config = dict(
    model='masked image model',
    dataset='regions of photos with short descriptions (Visual Genome)',
    mask_ratio=0.6,
    encoder_norm_position='pre',
    encoder_fused_qkv=True,
    encoder_inner_norm=False,
    encoder_drop_path=0.05,
    encoder_width=256,
    lr=0.0029,
    beta1=0.9,
    precondition_frequency=50,
    batch_size=256,
    epochs=36.2,
    weight_decay=0.06,
    adamw_weight_decay_other_params=0.05,
)
Rows from block 3 of the encoder of a small masked image model, named by matrix and row number. Rows with one number belong to one neuron. Each number is 128 + 24 x the weight over its row's rms, rounded and kept within 0 to 255. All counts start at 0. Numbers have three digits each.
Before each neuron's rows are labels from the 100 images, of 14848, where the neuron reaches its highest value: "colour at peak" is the nearest of a few named colours to the mean colour under the peak. Only what is clearly more common there than usual is listed. The data: regions of photos with short descriptions (Visual Genome). In brackets: how many of the 100.
# fc1: MLP up (encoder.blocks.3.mlp.fc1.weight, 1024x256), inputs 0-255
# fc2: MLP down (encoder.blocks.3.mlp.fc2.weight, 256x1024, transposed), outputs 0-255

colour at peak: white (35); pink (25)
fc1.518:140147149129111106144151130144138105060136165115124162123113143112117159181141102136089178132156149124097057131134145165166124182170133124110167123092084133118167137133118125153103102122101115117115166150157159151164102107119162119119120079153108098145109157089095139139133121149095095103087176139149136094168112123146143127116117144149085119137107158134105109137121138145143154114153115135092169108113123108105134069144161158124124142130121100129150129113118085100176136127112107131127130118158133142096143113135125142098126185195140143173113115163102120078142154149113132141147145133148157140116113140135165121126131128142112167137114112119115149137104150118135135135116139092136132133127181113081145160096137096107141113112132166096116137105149162126131085142143122
fc2.518:150117133106112150124131130152113146133143152173129132141113158161090129095140139112179077134110171113123126134121108119121172153131120109093118139084094148149105132144122115154136133115165137148131119125124113101116086092146121094118112144044143141205103172130158120099125134124148177102128146172101088135154129163144145124116144194109098174084098126150114101109141145123144119143129176130121119151150126177081155164088166153177114111103133087162135130159117115133128156159089130132158113107113131134123119160115149158146137145113189172136116101140165148115122110113106146149116087121151135127107134118152151153112144128082132110120112167137111115127146120150108096139123138105142147130124158104122140137106150136105127100113114153111134143166146155070113131113125103

colour at peak: red (27)
fc1.759:122131129132132141137136100151135073142118128123134141137145092148101139140086120185072163115149104158114123131161112180144160096126129089125166162076112132117136100161100143166125112143119147140082105134137150154119143111112099088150113158131120125135098138130117128089100111124140101162145106113123140174102133167152143133107154144104091104156120153114114149116117140106165119063172140124101113103103127130108116144125130115113135183133089162135141138109095113124101083108098103118161107141112122067123085113115134115134147131152125102137115099103098174142139164117110111100110143137119118105143132116071138102097148127117131151134160139128139153092108125178165136166163130085114158155128123115133149171091134123142044158111113141142144114101139120169113121143149121
fc2.759:149104126150106125129072111111132100129129093138136110117105120143120079160157132135118098167143109114137151111106114152119102154158106137133118146140127146110122140136163113096131067148132162175083158139111144107115127105148121135136093131175141113096135165167145115120152138154091159089144075066153165125140152117163128160106123122134074156138122090110105154082143149176089133114112152134159124135157143125144084158136111133099139107106145148158109147129135085125109097149165135153122129133170122126087112158103139089132137108111140082171143098156122118134127116124132096155115113147135102112152103139091153100131141140116159161092114134125158127114102122169147100134111170145129109157124150104129121119065146143118160130133143108106110120137117181093076101104080125

colour at peak: white (46)
fc1.151:126141134090095124115133175131193131127118159148117121100099091112145135112125131143093094169119075106107139154121094128150115082104111135119125092123116132127074090095140174143092118103094093154169109117122164145135153151143121145134113142158155133130160133096159128157168112150102102083161125136122146177155158125145134105112135098102126109209141123121163138160151094182139112148097136171111116152112138149146104143113130125118125159135126152115112168146115111151142117123124159139159114158164106096112156116083133121102135117102124136152115114115112139090145112109176107136171152146174102171190124138150135135090121136118094140134161121100125107153151130181111127133111080130125116107137120126153148135092124101112108132128103160168133130093152134139138107127138148
fc2.151:142143138171127155125126111149151119129138092103118097119138134125171144142116157107197122091146154089141136145109144145153129124145147158140119184175152115159160097159182132095125082117145151137132179152097119085162138130115106139145126180105126056124124143092130115103108194111163100099131120100108146142115159145127136082121164088106128132085117104148130121110105150136101128114167120141098129159114082154135138122193136137108150135130183140137126133110143114163126104121110116148105124165169135156138131133161120133092158104124143097133122095119118087169140157132125062139128108090119136156098103129118132129098092130118160116102153134145154138114122167157127125137180130100172139156108149117149131105096121134123106103151137125138138111116136116156116131143128126

colour at peak: red (25)
fc1.696:132091138146130138137157114123135165129084126106124101167177144115156144126123087161125129148110091132145134151127104148136112096150121082122087129096125101142105140111145062141113148158160114139152110161120088165121098127138135142154139105150118132130105100119168158141126124102149115151148101123096139116151172117129146119137106117137130098090169153118137150182107106149139103111129098126128153114089160154130122104094120158161124175111096124132148119090120136139163175158150127063139091107095108117117142120141158098117128132223134117101147128098161126094144085135102106129136126125134084139131151138092168129130131164148112103157144110170156134146136126108151119129208161125154133129128147153132085119133091109118117122142163154101148086127174117134133121117131121
fc2.696:119124138105122111117147140153145094061094117136092136082088129176148132118158167129126128128125119142141135083124112106123155128129140117145087127122119131166144119136122130081125095083109107145144122072114139087087147165136113149117150146137112137123139116119124117090108133176138094141168164094149137138102134118132119148154141110148126154160159114150087132104148145105146110112131114098113108128103082117143138144165141103115145108140135135109168135158110075138122123103130178170136181120159118120119121165128071107117132114050141098125114103144137119122122137180149159128138122108122180115131117118105095152128113124101145162081100120134101096123153156106160158134095174125075164140130126132177160120140157099101114151113152137160105167152108088127140137152114133

colour at peak: grey (67)
fc1.336:113154154126190159118122120161132181130082089139170130122080141107120102113121075155112083094127124158101106095134091083130170096113131124122119134124169148136104128123118107159104122098139113109115065104152148161117117126091078156172147140099145158140100127090151122109184138144145133117157124114111070140127131144133118097107135103139155144114154129146147114150128172151141171113130106164143139172151137125135146143169109150175124146189145156154103101110147127154153113135136131155138129153134138109122154144158136115138154109120129111122135119115120146156130117116151107140095197129168155103129098136129121191119097108114136133092147143116183150105092128155147108126153095132145129164105128126135136088122144124119137177110111119113147098117109107133125159111138105
fc2.336:117111119097132127129139114094157107129100162163103136096135095149128091131120130102123153114113140140157125138107114151157123172073099140104101143191111124076110118153196120120146108130131135123134140128117112098125123097104201141121117105151107149120163099113112121112112150131134191135124172098160118145160106093124115137117133143063136095118136133181131142143141195112104135160113177119132113135108119118182068116073137126117128121068124127143134123126151131126123114080147130111155092152125119114144130139133123120090108138115152159121086079127077119101150128104107111150139096127103137177143127126121115133128099133153118170139163148181147155124140160117148122153114121160125109117115123106127125156145159140145159123141154113114166155099124111096097129125101108

colour at peak: grey (64)
fc1.385:127074087149141164135160124159115102120112158119134158145160150108143153117107142114141103116092122121115180127101098109177147149140125135094172133145119123142122152128131126099136110126118107070076112133117141099095147142157095122126180175138095149131109128124095106128137074140160129125126148132115127130147079098111113128135134116079141089103132139154132092145133122136104161153129106116077165159110110075110158100133146134180087160127110131147109128096077119136102126152108194097098142125149143129134138139140111128136154111161146121107150152137142116158157110111146147131126119129160124122098113153118148105155102092122176113084124145114157150171105168136105101094115097176131104101089100181143094153076115117101121106151106126137134157129113115116150129138127135
fc2.385:144118097167151127106116120140105112086112133173122127133126143096119158127084097156113137132128152158131141085122126125120121137108127138150136153095147142096144132124187124128154102123159118110183110155121119165136119131128196140090169153145130150132163142121100134160126134179138084111127091166089072125128097144106110108173136125179134148151108124145106158161169123111096184136135131134127174133111141132123123079122124123132132136118170120161121108125190083124152156054148143183104158155082128151144159152153094135141143126166112113116128170110114144132151141124118138133117136129144134109123129140111157139152134123146146143138152153105147153081129149148144104172135115119084141142146150129110138124107125124139104076120093140088104108141125149170089115156113150

colour at peak: pink (25)
fc1.305:133123172155127196130153170113148109092106135131111120136124112117156170143130130116118156134137142145121120142129097081141145158145099087157098120159131097075089080181133105097127164098107092185138134152163115178142139163127118114123092146159119127146096133150157138152139070131115111118159124125096127112141125153122124114114122142105101094155154135146075181133151149120154130164112130163061140139119118122138107149099159169171134150137144121150114187123149153110094121137116137141113111144131132146139153110125140088129126136101123091162153165108160120166119124118131114161132115139134129165133067090111087105097122138121130122126132090143099156101130125123098148153113130142155163107134140140124162153144141137123132117167147111096154140131091119102122155175114105
fc2.305:130136096130146116148139127133145146123119137113149135096108129113123091127109125140139114130122093116094140150136095145135108152156121180090099138078093172082113104204142125089119073119117124054162134096199137093122138082141161140136140144098130149135111091104147154148092160121110131138159161133145132167167158167144096117143117155113126133151151120117191126139114096139131111108145107089082115097145116121124095083154096099119132158127119131098137161114135136135114150126140125110115127131147148133155098090125138101101131140122120171146097134088140094135133163132109146080123149114138132134132154159117157166139146131117149122123124094114110128149133150106163114144149184119116107128114175134140135086131116127132124142141086150166110156127168137132123054131128101

colour at peak: red (32)
fc1.329:179159120152142148173105109132141154148100147137124101111182129127119132155123142147164124145133168144131166116143107169116108111116106126102127152130160131165121134161117172168101092138140159102159090160115105119123136133158176158076109120120086132114115158106154105109129134125151140132185129112163112119139113141111104118127105135140138099129123124146129118088093129140163144091116128133157146139135117146136126123120097151134151170112115096142140145112118140138154120159130137107094093117149126095053101098082136140164096093139149153115150089116164149064117111136128138141144148119105097137146103143163103156114156105147107137105112136155132139126112112122106100099206161134142143139136098111107145119153070116137130142114126082120151113114178185190132105127112128
fc2.329:139114063140120130116102145129144128130125168114111162141132146095117117116180121115126097128134139142127058117105118056147167166102152133145170082134111137121116151141139117136132197153150168148132116109104156141158136122093106146138149118157147143125121139117147099090066123111120141135157144138091143118133129133153147118135122143125110141100133136116097108129143187124140113157100137130106117093141116128071065135105125093134094143138153168090121155116150118140109114141133123145104115147136155153119132156094100077130107164139109101118149132139119126172125120107151134094189137142141148114106106114121146114142091146097145134089145133061143140119127136082136198151097107141160135126101119161117131140117146102133159121119160141118103175133100104089118131113168118

colour at peak: white (29)
fc1.63:108101139133098158125120133086124148083123151145108126144166143127147147088097150145100140184127120130108151105123131115157083090163107112133153124147121146117107126149108085100127133142145093159158135123124150125080127119162147127149114112149122156130118101127101164088126110162149160114201121132135148115118169115130114105115131138128125128130143118128129109154144103174115102113112125095159110164112119152117134087159127110116099114133109126147151127137182099128129099166143178163161119162127111087095126150121094143193170129126197118098115107125121146123119152103102116159131120140128139153111105125117141119123118126125166130096178139133110128176125119129145164109164068175172120181140170135174137122139125132116127136151165131191131127183146134105121149103125123
fc2.63:140114127121115117130151121122150096141151111147099167128126153118177134139168159140158120117128141036157114090126108154124119088155118135140135126150101126096139118100143120138121102112102146143157128136140140119123142116120137088154173143118127132075138130140144130143097111159192100123103173116122137125117132109132106104158116123137109123132115101136163133183114137116169137160110101094166109149123131134123130120105067119083162139095163133153156132106137118171140124133117125167078132141118153078129166133115104121137110132163145148110107105162110120090109151110080106125124129122136143196159121179134126110089114162120145123108137110135109124170102124094095115128151098122161125127135139121130139128085133189133132063135115136147128088183149182133109155128153100

colour at peak: pink (33)
fc1.341:083128105148088172138107125161088158125156180127153083142114089128145133101123121086124175185099131100124145097127181137122135112126109124089113139124129122113125151172145109103135127120110173141125116129149117142120138121124147123090187130105163116126103166114105114104117104131151141124141111163109119123122148130117095115133140110128103134129107147076160132155128129145083101091158190100093090138133133119083132151102118146148121130138081150155111137089109135118119127121106157100140151123150104151112173123106133117100129138102153158140102129153119121102117099157181144148212124127141099157128095128139149086119077129145140139171096158157126124162139080156116160170140145126112161140112118139112096113094149108120138127115104093094138140146128115091163119155118132
fc2.341:100117127124138093144140154126108103136125149123087158162164112158136140160119149163108099091121123084145096101121104169082100146121103127122098082173136141108135130139129135098148102132096138131121116133112119155158151122151120103125139124169137169162135106136147137097080191086151147113142117168145120117083148130137111108152163104129108137121145143127153105119144098113171172129115102178098163087123128127138121198137097094125137124143167126085183165100119166127128149117154113113145133130129088139123122114133075131111158118134108114162157128099112117202120124134095136102094145113144152107160121094115132111155162113097101121132182152112112138102132168157115109093119116111110133104143128127144152128131129108141112110151157124140114100142142158132087156130087172

colour at peak: red (29)
fc1.354:106118086122109124116135137146138167116154144116171088128158151138110158103148095141147148125088075130115144109128142084129066146174144113134122153129095115123110135158102110138095127122120138130125165130144072126119124106126107142108074101117117165180129138154086115093117134114144103113148167140140168113098111128095111120130140137173174098099113126088164094118159144145117127104146135122135102117124091158159163127123111128098125180109150135150140157159095143113133123102104108155136140119137155130137121149143094175138139137152132101146159185147087143120168086143151098136112104138143135121103129124079125166134107143148093113100160122166124110153125166144071107115150075114105152130116146157106131122120148128113122111082095115152121126116175099099162121160106162
fc2.354:131132097162080158143095154121124163139126118102157110089129117125157138110131091096130117152091139120116141104128116085114117193151125124120179148110133122146143119081067153130124095119139148182054104130083094092112111103155123154167120169102138124118132114150108136147126112147131115127091108147089144112118097092115109126078111155114121122164143096108151161098126133148100129150122116162151127113144141146142075150134136145165137147156112129156129164097140161149120122125139125153120153165142134130138099115148126120139095140128083099123150144136140115076143167106131131160066132145141141126127104128113114128101109126187118121161139124159113110155115107139107099126132096125114142142090129135126083092117148121190117156179124098118123152087119091131122112110097171

colour at peak: grey (70)
fc1.127:112123119134181107138119132161136119105079110129108093180148124082147120091172120166126142108127131131136121156153129151143134140114114136145120134094122113143100128149113138129131143157130095148120139174140121120154132144125151105144093144158141190174092133105183168156089119144137120134128185115147149123152158116114084110147141111141127096078151142098112122105139144114127104140132123116122124129106114123065133132136148138126141135073166104155165100057167133099145112104135154113133102120100157135111114159117129141134196143099127133135151150121141171139088098135127137194141103162139105103167140166129123116153120178151166130122156177139159145093158130129125133114144101117139122155121131122135151130142132107116113120131120138120190151134157150177140108108141073
fc2.127:146111128122131118124156165109123189164133118128099135119136155120103135131123142073089138090145132135112153116107135161092135088149098136091152152144133166146134140115134157139122137088124119134143093122140116116139078106189098119140177125122119127124160086107138130105142148096119140103125093093126120145104109163163116129118132103091119138107110170124147154168085069131134141074128085137100099133112122135149097105118138165131094149129150112083169156127115144162133144090114145087126124113107122160132142111163129134092105146125129158143110069151167106076121098115121134121127068124120125119160137118140127096077146167132150119143132178164152137170146103097142107135145182118119123125157119121156167127181148078139118112116126120114111130122090131131148145151109115