config.yaml
encoder_arch: "vit"
train_examples: 101725
loss: "mse"
encoder_norm: "rmsnorm"
encoder_qk_norm: false
decoder_width: 128
residual_init: "none"
adamw_lr_other_params: 0.0023
max_grad_norm: 1.0
lr_schedule: "linear"
Rows from block 2 of the encoder of a small masked image model, named by matrix and row number. Rows with one number belong to one neuron. Each number is 128 + 32 x the weight over its row's rms, rounded and kept within 0 to 255. All counts start at 0. After the name is the row's rms in percent of the matrix's.
Before each neuron's rows are labels from the 100 images, of 14848, where the neuron reaches its highest value: "colour at peak" is the nearest of a few named colours to the mean colour under the peak. Only what is clearly more common there than usual is listed. The data: regions of photos with short descriptions (Visual Genome).
# fc1: MLP up (encoder.blocks.2.mlp.fc1.weight, 1024x256), inputs 0-127
# fc2: MLP down (encoder.blocks.2.mlp.fc2.weight, 256x1024, transposed), outputs 0-127

colour at peak: pink
fc1.154 125 [150 112 156 156 162 118  69 160  95 118 186 110 167 103 159 117  85 111 119 115 115 147 117 101 166 115 135 118 113 173 102 138 151 156 112  93 175  97 165  76 185 137 180 114 132  58 113  82 141 103 175  90 109 119 143 168  91 160 112  77 166 121 173 141 167 100 100 109 101  82 153 134 134 131  67 128 163  97 141 126 118 163 144 102  92  99 102 120 125  65 188 136  85  69 135  60 161 202  72 159 165 178 167 118 215 132 121  97 137 124 136 127 104 116 144 118 152  91 106 126 161 159 135 105 141 116 166 211]
fc2.154 114 [141 133 107 127 181 141 132  75  33 136  70 128  93 132 124 167 116 115 100 106 113  81 119 169  74  74  54 149 125 119 111 132 101 102  70 133 104 116 151 110 147 173 147 155 122 101 176 171 105 129 144 145 165  89 187 144 125 146 129 147 141  84  94 116 113 161 114 148 132 137 111 163  58 139  95 134 108 233  91 132 225  99 130 137  99 162 143 118 157 130 130 177 225 201 132 108 117 118 143  77 142  76 127 141  54  75 106 120 115 117  63 158 116 170 136 132 116 140 116 114  62 147  91 129 108 140  90  57]

colour at peak: grey
fc1.383 076 [107  90 119 109 120 147 146 141 122 131 146 123 181 151  83 120 142 137  93 133 139 131 126 119 123  90 168 121 111 145 172  98 100 175 135 120 101  90  88 103 102 131 110 177  83 153 113  93  72  59 151 123  85 116 125 103 108 125 141  82 129  91 141 109 112 131  91  91  96 111 171 109 165 145  98 161 130  89  89 143 180 126  89 141  95  82 142 138 146 180 116 109 123 151  62 107 113  90  94 152  80 122 126  87  77 120 135  95 112 122 125  57  70 133 150 137 158 141 165 153 175 127 151 135 100 154  39 131]
fc2.383 086 [ 26 131 141 111 148  99 122 143 121  84 130  85  32 114 159 152 117 105 134 123 124 117 109  84 112 158 165 121 105 125 117  49 146 141  84 145 145 108 124 137 117  51 101 126 186 111 116  62 135 196  87 102 171 119 188  77 145 115 137 133 138 175 122 152 131 113 150 112 182  58 123  46 124  96 121 163 115 123 122 117 115 124 124  96 136 149 134 118 125 144 145 189 111 142  91  95 175 106 154 133 129 144 154  84 120 108 123 114 149 130  77 112 125 166 163 129 147 139 108  96 163  89  79 166 126 136 107 164]

colour at peak: white
fc1.545 101 [138 169  86 168 122 170 167 100  87 132 153 105 155 185 116 147 144 130 110 120  53 121 100 101 133 142 106 187 184 147 168 177 107 115 134 150 109 186 135 141 113 139 104 175  66 107 103 163 123  68 170 100 116 127 149 151 175  81 126 169 143 153 133 120 123  85 133 199 145 133 118 155 170 125 147 155  81 103 144 167 141 191 174 187 101 112 172 131 128  32 156  77 152 125 171  80 157 111 137 148  79 144 135 116 128 101 124  98  95 191 121 133 107 132 122 132 114 107 197  87 123  95 100 140 112 136 118 158]
fc2.545 104 [139 120 107  64  87 111 193 115 112 128 126 146 161 157 104 133 115 113  65 109  97  93 149 122 138 136  90  91 134  70 151 141 184 146 128 113 221 115 116 160 153 103 142  78 174 157 166  96 108 134 130  93 158 102 179  90  94 129 172 118  80 151 117 133 125 152 127 159  95 136 141 120 100 115 113 112 119  70  82 155 108 122 128 133 181 157 115 212 141  86 105 146  70 145 145 103 127 119 151 111 116 122 150 154 146 127 133 149  59 181 106  80 117 130 236  74  91 103 124 133 108 141 154 127 182 122 112 149]

colour at peak: grey
fc1.675 080 [ 67 140 121 111 139  86 131 122 120 100  99 114 137 158  99 188  75 126 152 142 128 121 137  92 131 148 164 137 179 182 141 138 168  95 130 154  80 132 123 149 142 149 141 184 128  78 176  97 121 132 134 165 126 114 129 125 150 106 134 102 157  91 114 150 179 110  95  65 158 131 191 131  56 147 126  94  91 184 130 129 172 121 146 157 114 120  74  89 130 127  97 174 114 130 122 158 157 179 172  94 138 139 103 172  85 168  91 139 158 112 132 145 119  71 119  37 140 154 124 129 106 101 168 138 162 114  49 117]
fc2.675 094 [113 150  89  85 111 158 175  77 208 104 164  87 138 169 103 132 150 112 126 119 132  91 132 166 140  74 196  79 164 150 136  50 161  90 120  96 117 124  89 186 130 123 138 106  79  93 104 155  94  78 121 171 144 152 149 166  97 122 129 155 145 161 128 172 125 122 176 128 146 107 115 152 126 128 127 118 100 164 129 189 135 138 153  84 135 106 141 128 162 142 144 149  81 164 164  95 104 146 172 128 131 124 140  53 150 144 103  93 164 181  81 160 135  83 164 142 139 117 154  87 107 105 120 139 164 182 150 144]

colour at peak: pink
fc1.688 103 [105 171 160 137 144  88 137  51 140 131 152 136  93  94 146 109  89 184 141 104 145 153  98 143 163 143 131 145 139  88 122  95 159 139 116 195 143 141 128 220 135 203 131  80 127  94 147 104 123 178 108 186 138 157 128 112 157 164 116 112 124 116 172 182 187 156 157 102 152 160  89 118 126 120 136  98 117 157  99 117 104 189 112 121 133 141 151 153 129 117 130 151  88 152 100  98 174 150 174 172  89 108 145 123 108 151 111 117  98 139 150 179 106 107 137 116 156 139 100 168 134 126  89 172 129 103 143 169]
fc2.688 107 [113 160 112 178 134 145 163 160  57 141 120 108 113 111 160 115 127 147 106 132 148 137 119 100 147 138 148 135 165 198 122 125 124  83 160  71 138 151 112  42  90  86  85 161 128 110 117 119 107 125  82 131 129 125 178 132 100 143 128 155 172 168 110 157 193 154 116 116 125  93  58  77 131 120 141 167 107 126 144 157 103  72 149 113 152  88 145 117  96  68  76 152 147 122 147  88 109 121 140  84 136 120 107 147 136  89 165  76 146 102 116  33 177 102 125  74 157 123 193 157 116  76 176 108  93 156 106 144]

colour at peak: pink
fc1.564 098 [167 163 156 162 136 148 129 119 191  99 172 188 102 186  99 129 160 154 138 123 154 197 122  82 104 109 146 176 112 112  98 187 111 124 120 108  92 121 161 100 164  98 131 104  92 105  94 126  91 174 116  84 113 120 146  86 125 198 149  84  94 133 171  92  71  86 133 114  93  66 134 153 180  95 231 101 120 209  96 126 126  76 159 148 115 130 111 109 112  52 114 133 114  99 155  83 123 150  89  82 143 144 148  76 141 158 150 157  83  88 149 194 123 110 136  96 146 167 115 163 152 140 103 150 101  53 122 132]
fc2.564 098 [123 102 104 100 167  84 147  98 154 139  62 100 114 188  89 112 124 144 170 113 137 106 112 145 122 130 126 106 105  82  77 114 148 189 213 136 143  98 137 100 116 149 158 169 147 133 137 112 111 120 118 112 108 113 192 138 133 155  98 194 127 110 148 161 135 222 117 127 103 117 138 153 152 134 134  75 204  95 130 138 146 109 112 147 104 100 138 100 108 126 137 132 155  71 112 127 152 156 113 142 109 120  63 196 143 158 127 142 111 154 144 104 114 129 153 158 142 125 138 114  84 131 109 128  70 166 123  97]

colour at peak: pink
fc1.349 130 [ 90 157 140  92 145 181 117  85 181  82 216 168 132 128 131  98 131 172 137 118 114 124  94 150 184  69 110 192 128 153 171 175 129 148 132 127 171 145 125 123 112 127 165 175 128  63 127 155 124 121 131  64 138 160 140 160  64 201 103 105 151 137 200  96  96 131 207 102 125 128  97 107 133  98 224 123 139 202 131  82 121 105 116 161 138 144  97 122  74 121 143 143  91 140 131  85 205 116  95 148 130 129 100 114  81  96 158 180 150 114 220 116 141 115  92 144  46 106 109 135  66 146 137 103 127 144 177 115]
fc2.349 124 [112 112 138 134 131 114 108  92 171 165 148 109 180 150 145 150 102 142 123 135 140 154 117 107  87  57 135  79 178  85  86 146 200 114 148 121 136 144 143 130  79  91  84 120 142 138 145 106 114 118 117 140  80 122 103 155 199 109 145  97  93 125  74 155 110 158  94 127 104 158 158 158 125 109 119 148 105 124 123 140 133 135  97 149 105 131  95 174 173 101 154 174 155 130  62 182 127 118 146 130 124 194 124 188  92 155 154 172  80 144 106 183 150 147 159 137 148 144  91 159 102 121  87  67 109 126  93 154]

colour at peak: brown
fc1.183 086 [145 131 121 149 144  77 137  53  81 151 132 106 140 116 120 144 132 153 108 117 136 181  97 109 104 147 142 143 156 156 136  94 148 151  60 153 139 104 108 119 126  97 100 112 115 114 188 126 160 140 151 123 173 129 123 145 141 120 177 109 119 141  92 150 165 150 139 116  90 125  87 135  64 131 126  88 168 117 151 187 105 189 134  73 125 144 120 124 107  58  90 172 124 157  94  77 175 108 168 184 120 111  91 132  92  86 130 118 143  89 135 101 125  98 143 122 110 134  83 191 106  36 148 134 183  86 101 114]
fc2.183 090 [147 117 161 177 116 111 109 140 135 145 179 114 137 157 113  87  71 106 134 127 166 124 125 149 119 190 128  90 141  97 177 192 196  68 127 124 162  93 165 130 112 131 161 108 164 143 163  73 133 148 169 168 166 126  82  71 134  75 141 126 132 101 165 108  98 108  88 110 102 168 156  85 140 119 111 168 135 136 160 116 156 127  88 116 132 128  89  86  43 122 154  93 124 154 172 168 115 188 151 116 200 137 147 103 125 139 156 128 131  92  91 142 151 124 153 122 155  79 188  67 133 145 111  71 141 196 146 121]

colour at peak: grey
fc1.603 085 [114 123 172 113 112 121  74 126 191 167 152  90 160  80 120 109 163 144 114 126  83 140 124 129 142 125 104 124 148 145 206 177 113  89 122 151  68 102 105 188 138 124  96 165 132  97 120 176 161 190 130  94 113  73 136 205 147 127 103 138 117 113 119 117 122  87  38 212  83 141 104 119 111 122 120 154 117 139 119 160 131 127 124 119 125 124  96 184 119 134 146 115 189 123 152  52 111 134 133 216 167 183 184  89 138 150 175 103 185 140 111 110 101 158  99 171  95 103 171 100 140 167 125  92 140 155  66 159]
fc2.603 093 [176  87 122  95 112  81 127  76  92 127 175 128 129  82  98  95 154 129  82 157 165 149 170 137 201 115 209 144 116 143 157 179 106 142 110 100  79  86 134 137 136 116 129 103 109 155 122 144 179 158 123  67 106 165  98 158  60 151 163 125 201 122 161 107 106 116 123  71  92 142 107 121 177 188 105 146 136 136 168  85 119 113 179  90 105 126  88  62 175 120  85 165 154 136  69 166 130 102 133  96 168 101 120 148 118 112 139 160  92 131 128 107 163  96 129 101 108 200 159  99 157 103 164 127 120 148 123 103]

colour at peak: white; pink
fc1.143 110 [107 149 136 104  87  68  85  93 185 136  85  95 138 108 171  55 140  81 127 103 135 145 140 162 124  98 113  78 100 111 146 107 101 126 173 145 104 200  90 119 152  86 142 161 160 147 123 136 116 137 130 125 110 110 144 162 117 131 125 194  97 142 163 168 176 136 160 133 149 105  97 128 174 102 124 158 126 106 142 100  92  51 169 183 136 145  96 132 159 115  99 110 144 146 163 131 133 131 144 113  80 134 157 122 124 121 159 130 142 120  92 145 137 125  84  93 113 110 101 129 120  87 127 116 125 172 101 141]
fc2.143 099 [154  96  97 108 108 136 149 148 175 175 111 131 146 122  90 159 181 151 167 127 115 121 111 136 130 125 127 118 113 132 117 116 129 149 133 158 131  82 175 132 140 161 160 137 155  82 135 148 164 156 120  78 185 157 162 175 115 147 153  46  52 195  96 100 109 170  97 155 158 127 160 135 125 148 115 101  47 116 117 134  95 135 127 145 103  79  76 121 152 125 138 150 143 156 129 106 129 133  99 120  91 138 136 125 141 157 185 114 102 143 201  79 141 149 172 172 135 156 154 144 105 128 181 168 129 124  90 142]

colour at peak: white
fc1.170 111 [160 100 113 100 146  86 130 129 159 139 116 122  62  91 156 113 135 101 117  70 159 119 101 145  93 115 101  82 151 154 138 109 149 105 129 150 174 124 125 122 145  99 105  98 149 118 149 137  85 132 104 120 153 100 176 117 147 135 151 122  82 151 176 108  80 191 155 140 172 156 161 114  97 108 160 138 125  87 146  94 170 103 115 149 120  71  70 120 147  87 147 139 148 169 152  89 135 199 175 167 118  94 146 178 172 148 112  96 114  86 132 160 129  79 128 169 140 153 141 135 138 166 146  92 131  89 128  96]
fc2.170 108 [121  97 120 174 137 156 139  82  91 124 112  90 113 105 161 231 124 150 131 128 161 235  72 108 122 170 122 157 138 149 134 138 138 115 141 133 106 167  73 105 107 202  56 104 129 142 136 140 141  98 139 185 122  96 139 152 177 143 147 109 129 120 119 104 144 137 152  99 181 167 108 143 141 144 126 139 131 105 110 115 145  96 171 101 132 177 152 129  93 121  98 195 115  79 137 162 181 141 138 115 146 139 149 117 106 122 134  95 123 104 199 117 121 101 118  84 121  91 105 102 167  98  92 109 121 145 201  97]

colour at peak: grey
fc1.296 090 [179 122  93  81  83  85 115 131 127  78 110 139 136 150  93  81 140  85  54 129  83 176 105 156 108 112  86 113 174 186 120 198  82 134 136 127 112 193 139 151 113 130  79 108 169 158 136 126 126 109 102 123  95  85 114 140  92 159 103 149 143 145 154 116 153 144  99 131 128 114 106 179 103 123  83 187 101 204 150 113 185 117 162 106  64 136 123 107 107 118 181 126 150 141 107 192 139 134 163 125 171  84 115 164 166 159 116 146 169  85 117 171 172 121 130 132 122 125 132 142  88 126 145 165 162 123 103 163]
fc2.296 100 [ 95 142 152 146 134 158 135  89 129 192 151  59 115 202 131 121 130 125 174 112  82 160  93 130 140 126 130 100 189  81 155 142 133 105  95 104  95  92  76 141 122 108 148 110 133 144 147 162  90 153 182 222 110 146 128 104 124 123 142  74  79 193 167  73 161  80 129 117 149 150 138  76 178 108 138  65  94  80  77 169 137 130  81  80 100 137 136 155 162 100 163 122 119 186  99 196 116 166 143 122  49 161  92 130 119 130 119 143 113  75  77 103 118 148 151 147 133 188  64 137 138 103 146  91  96 151 105 187]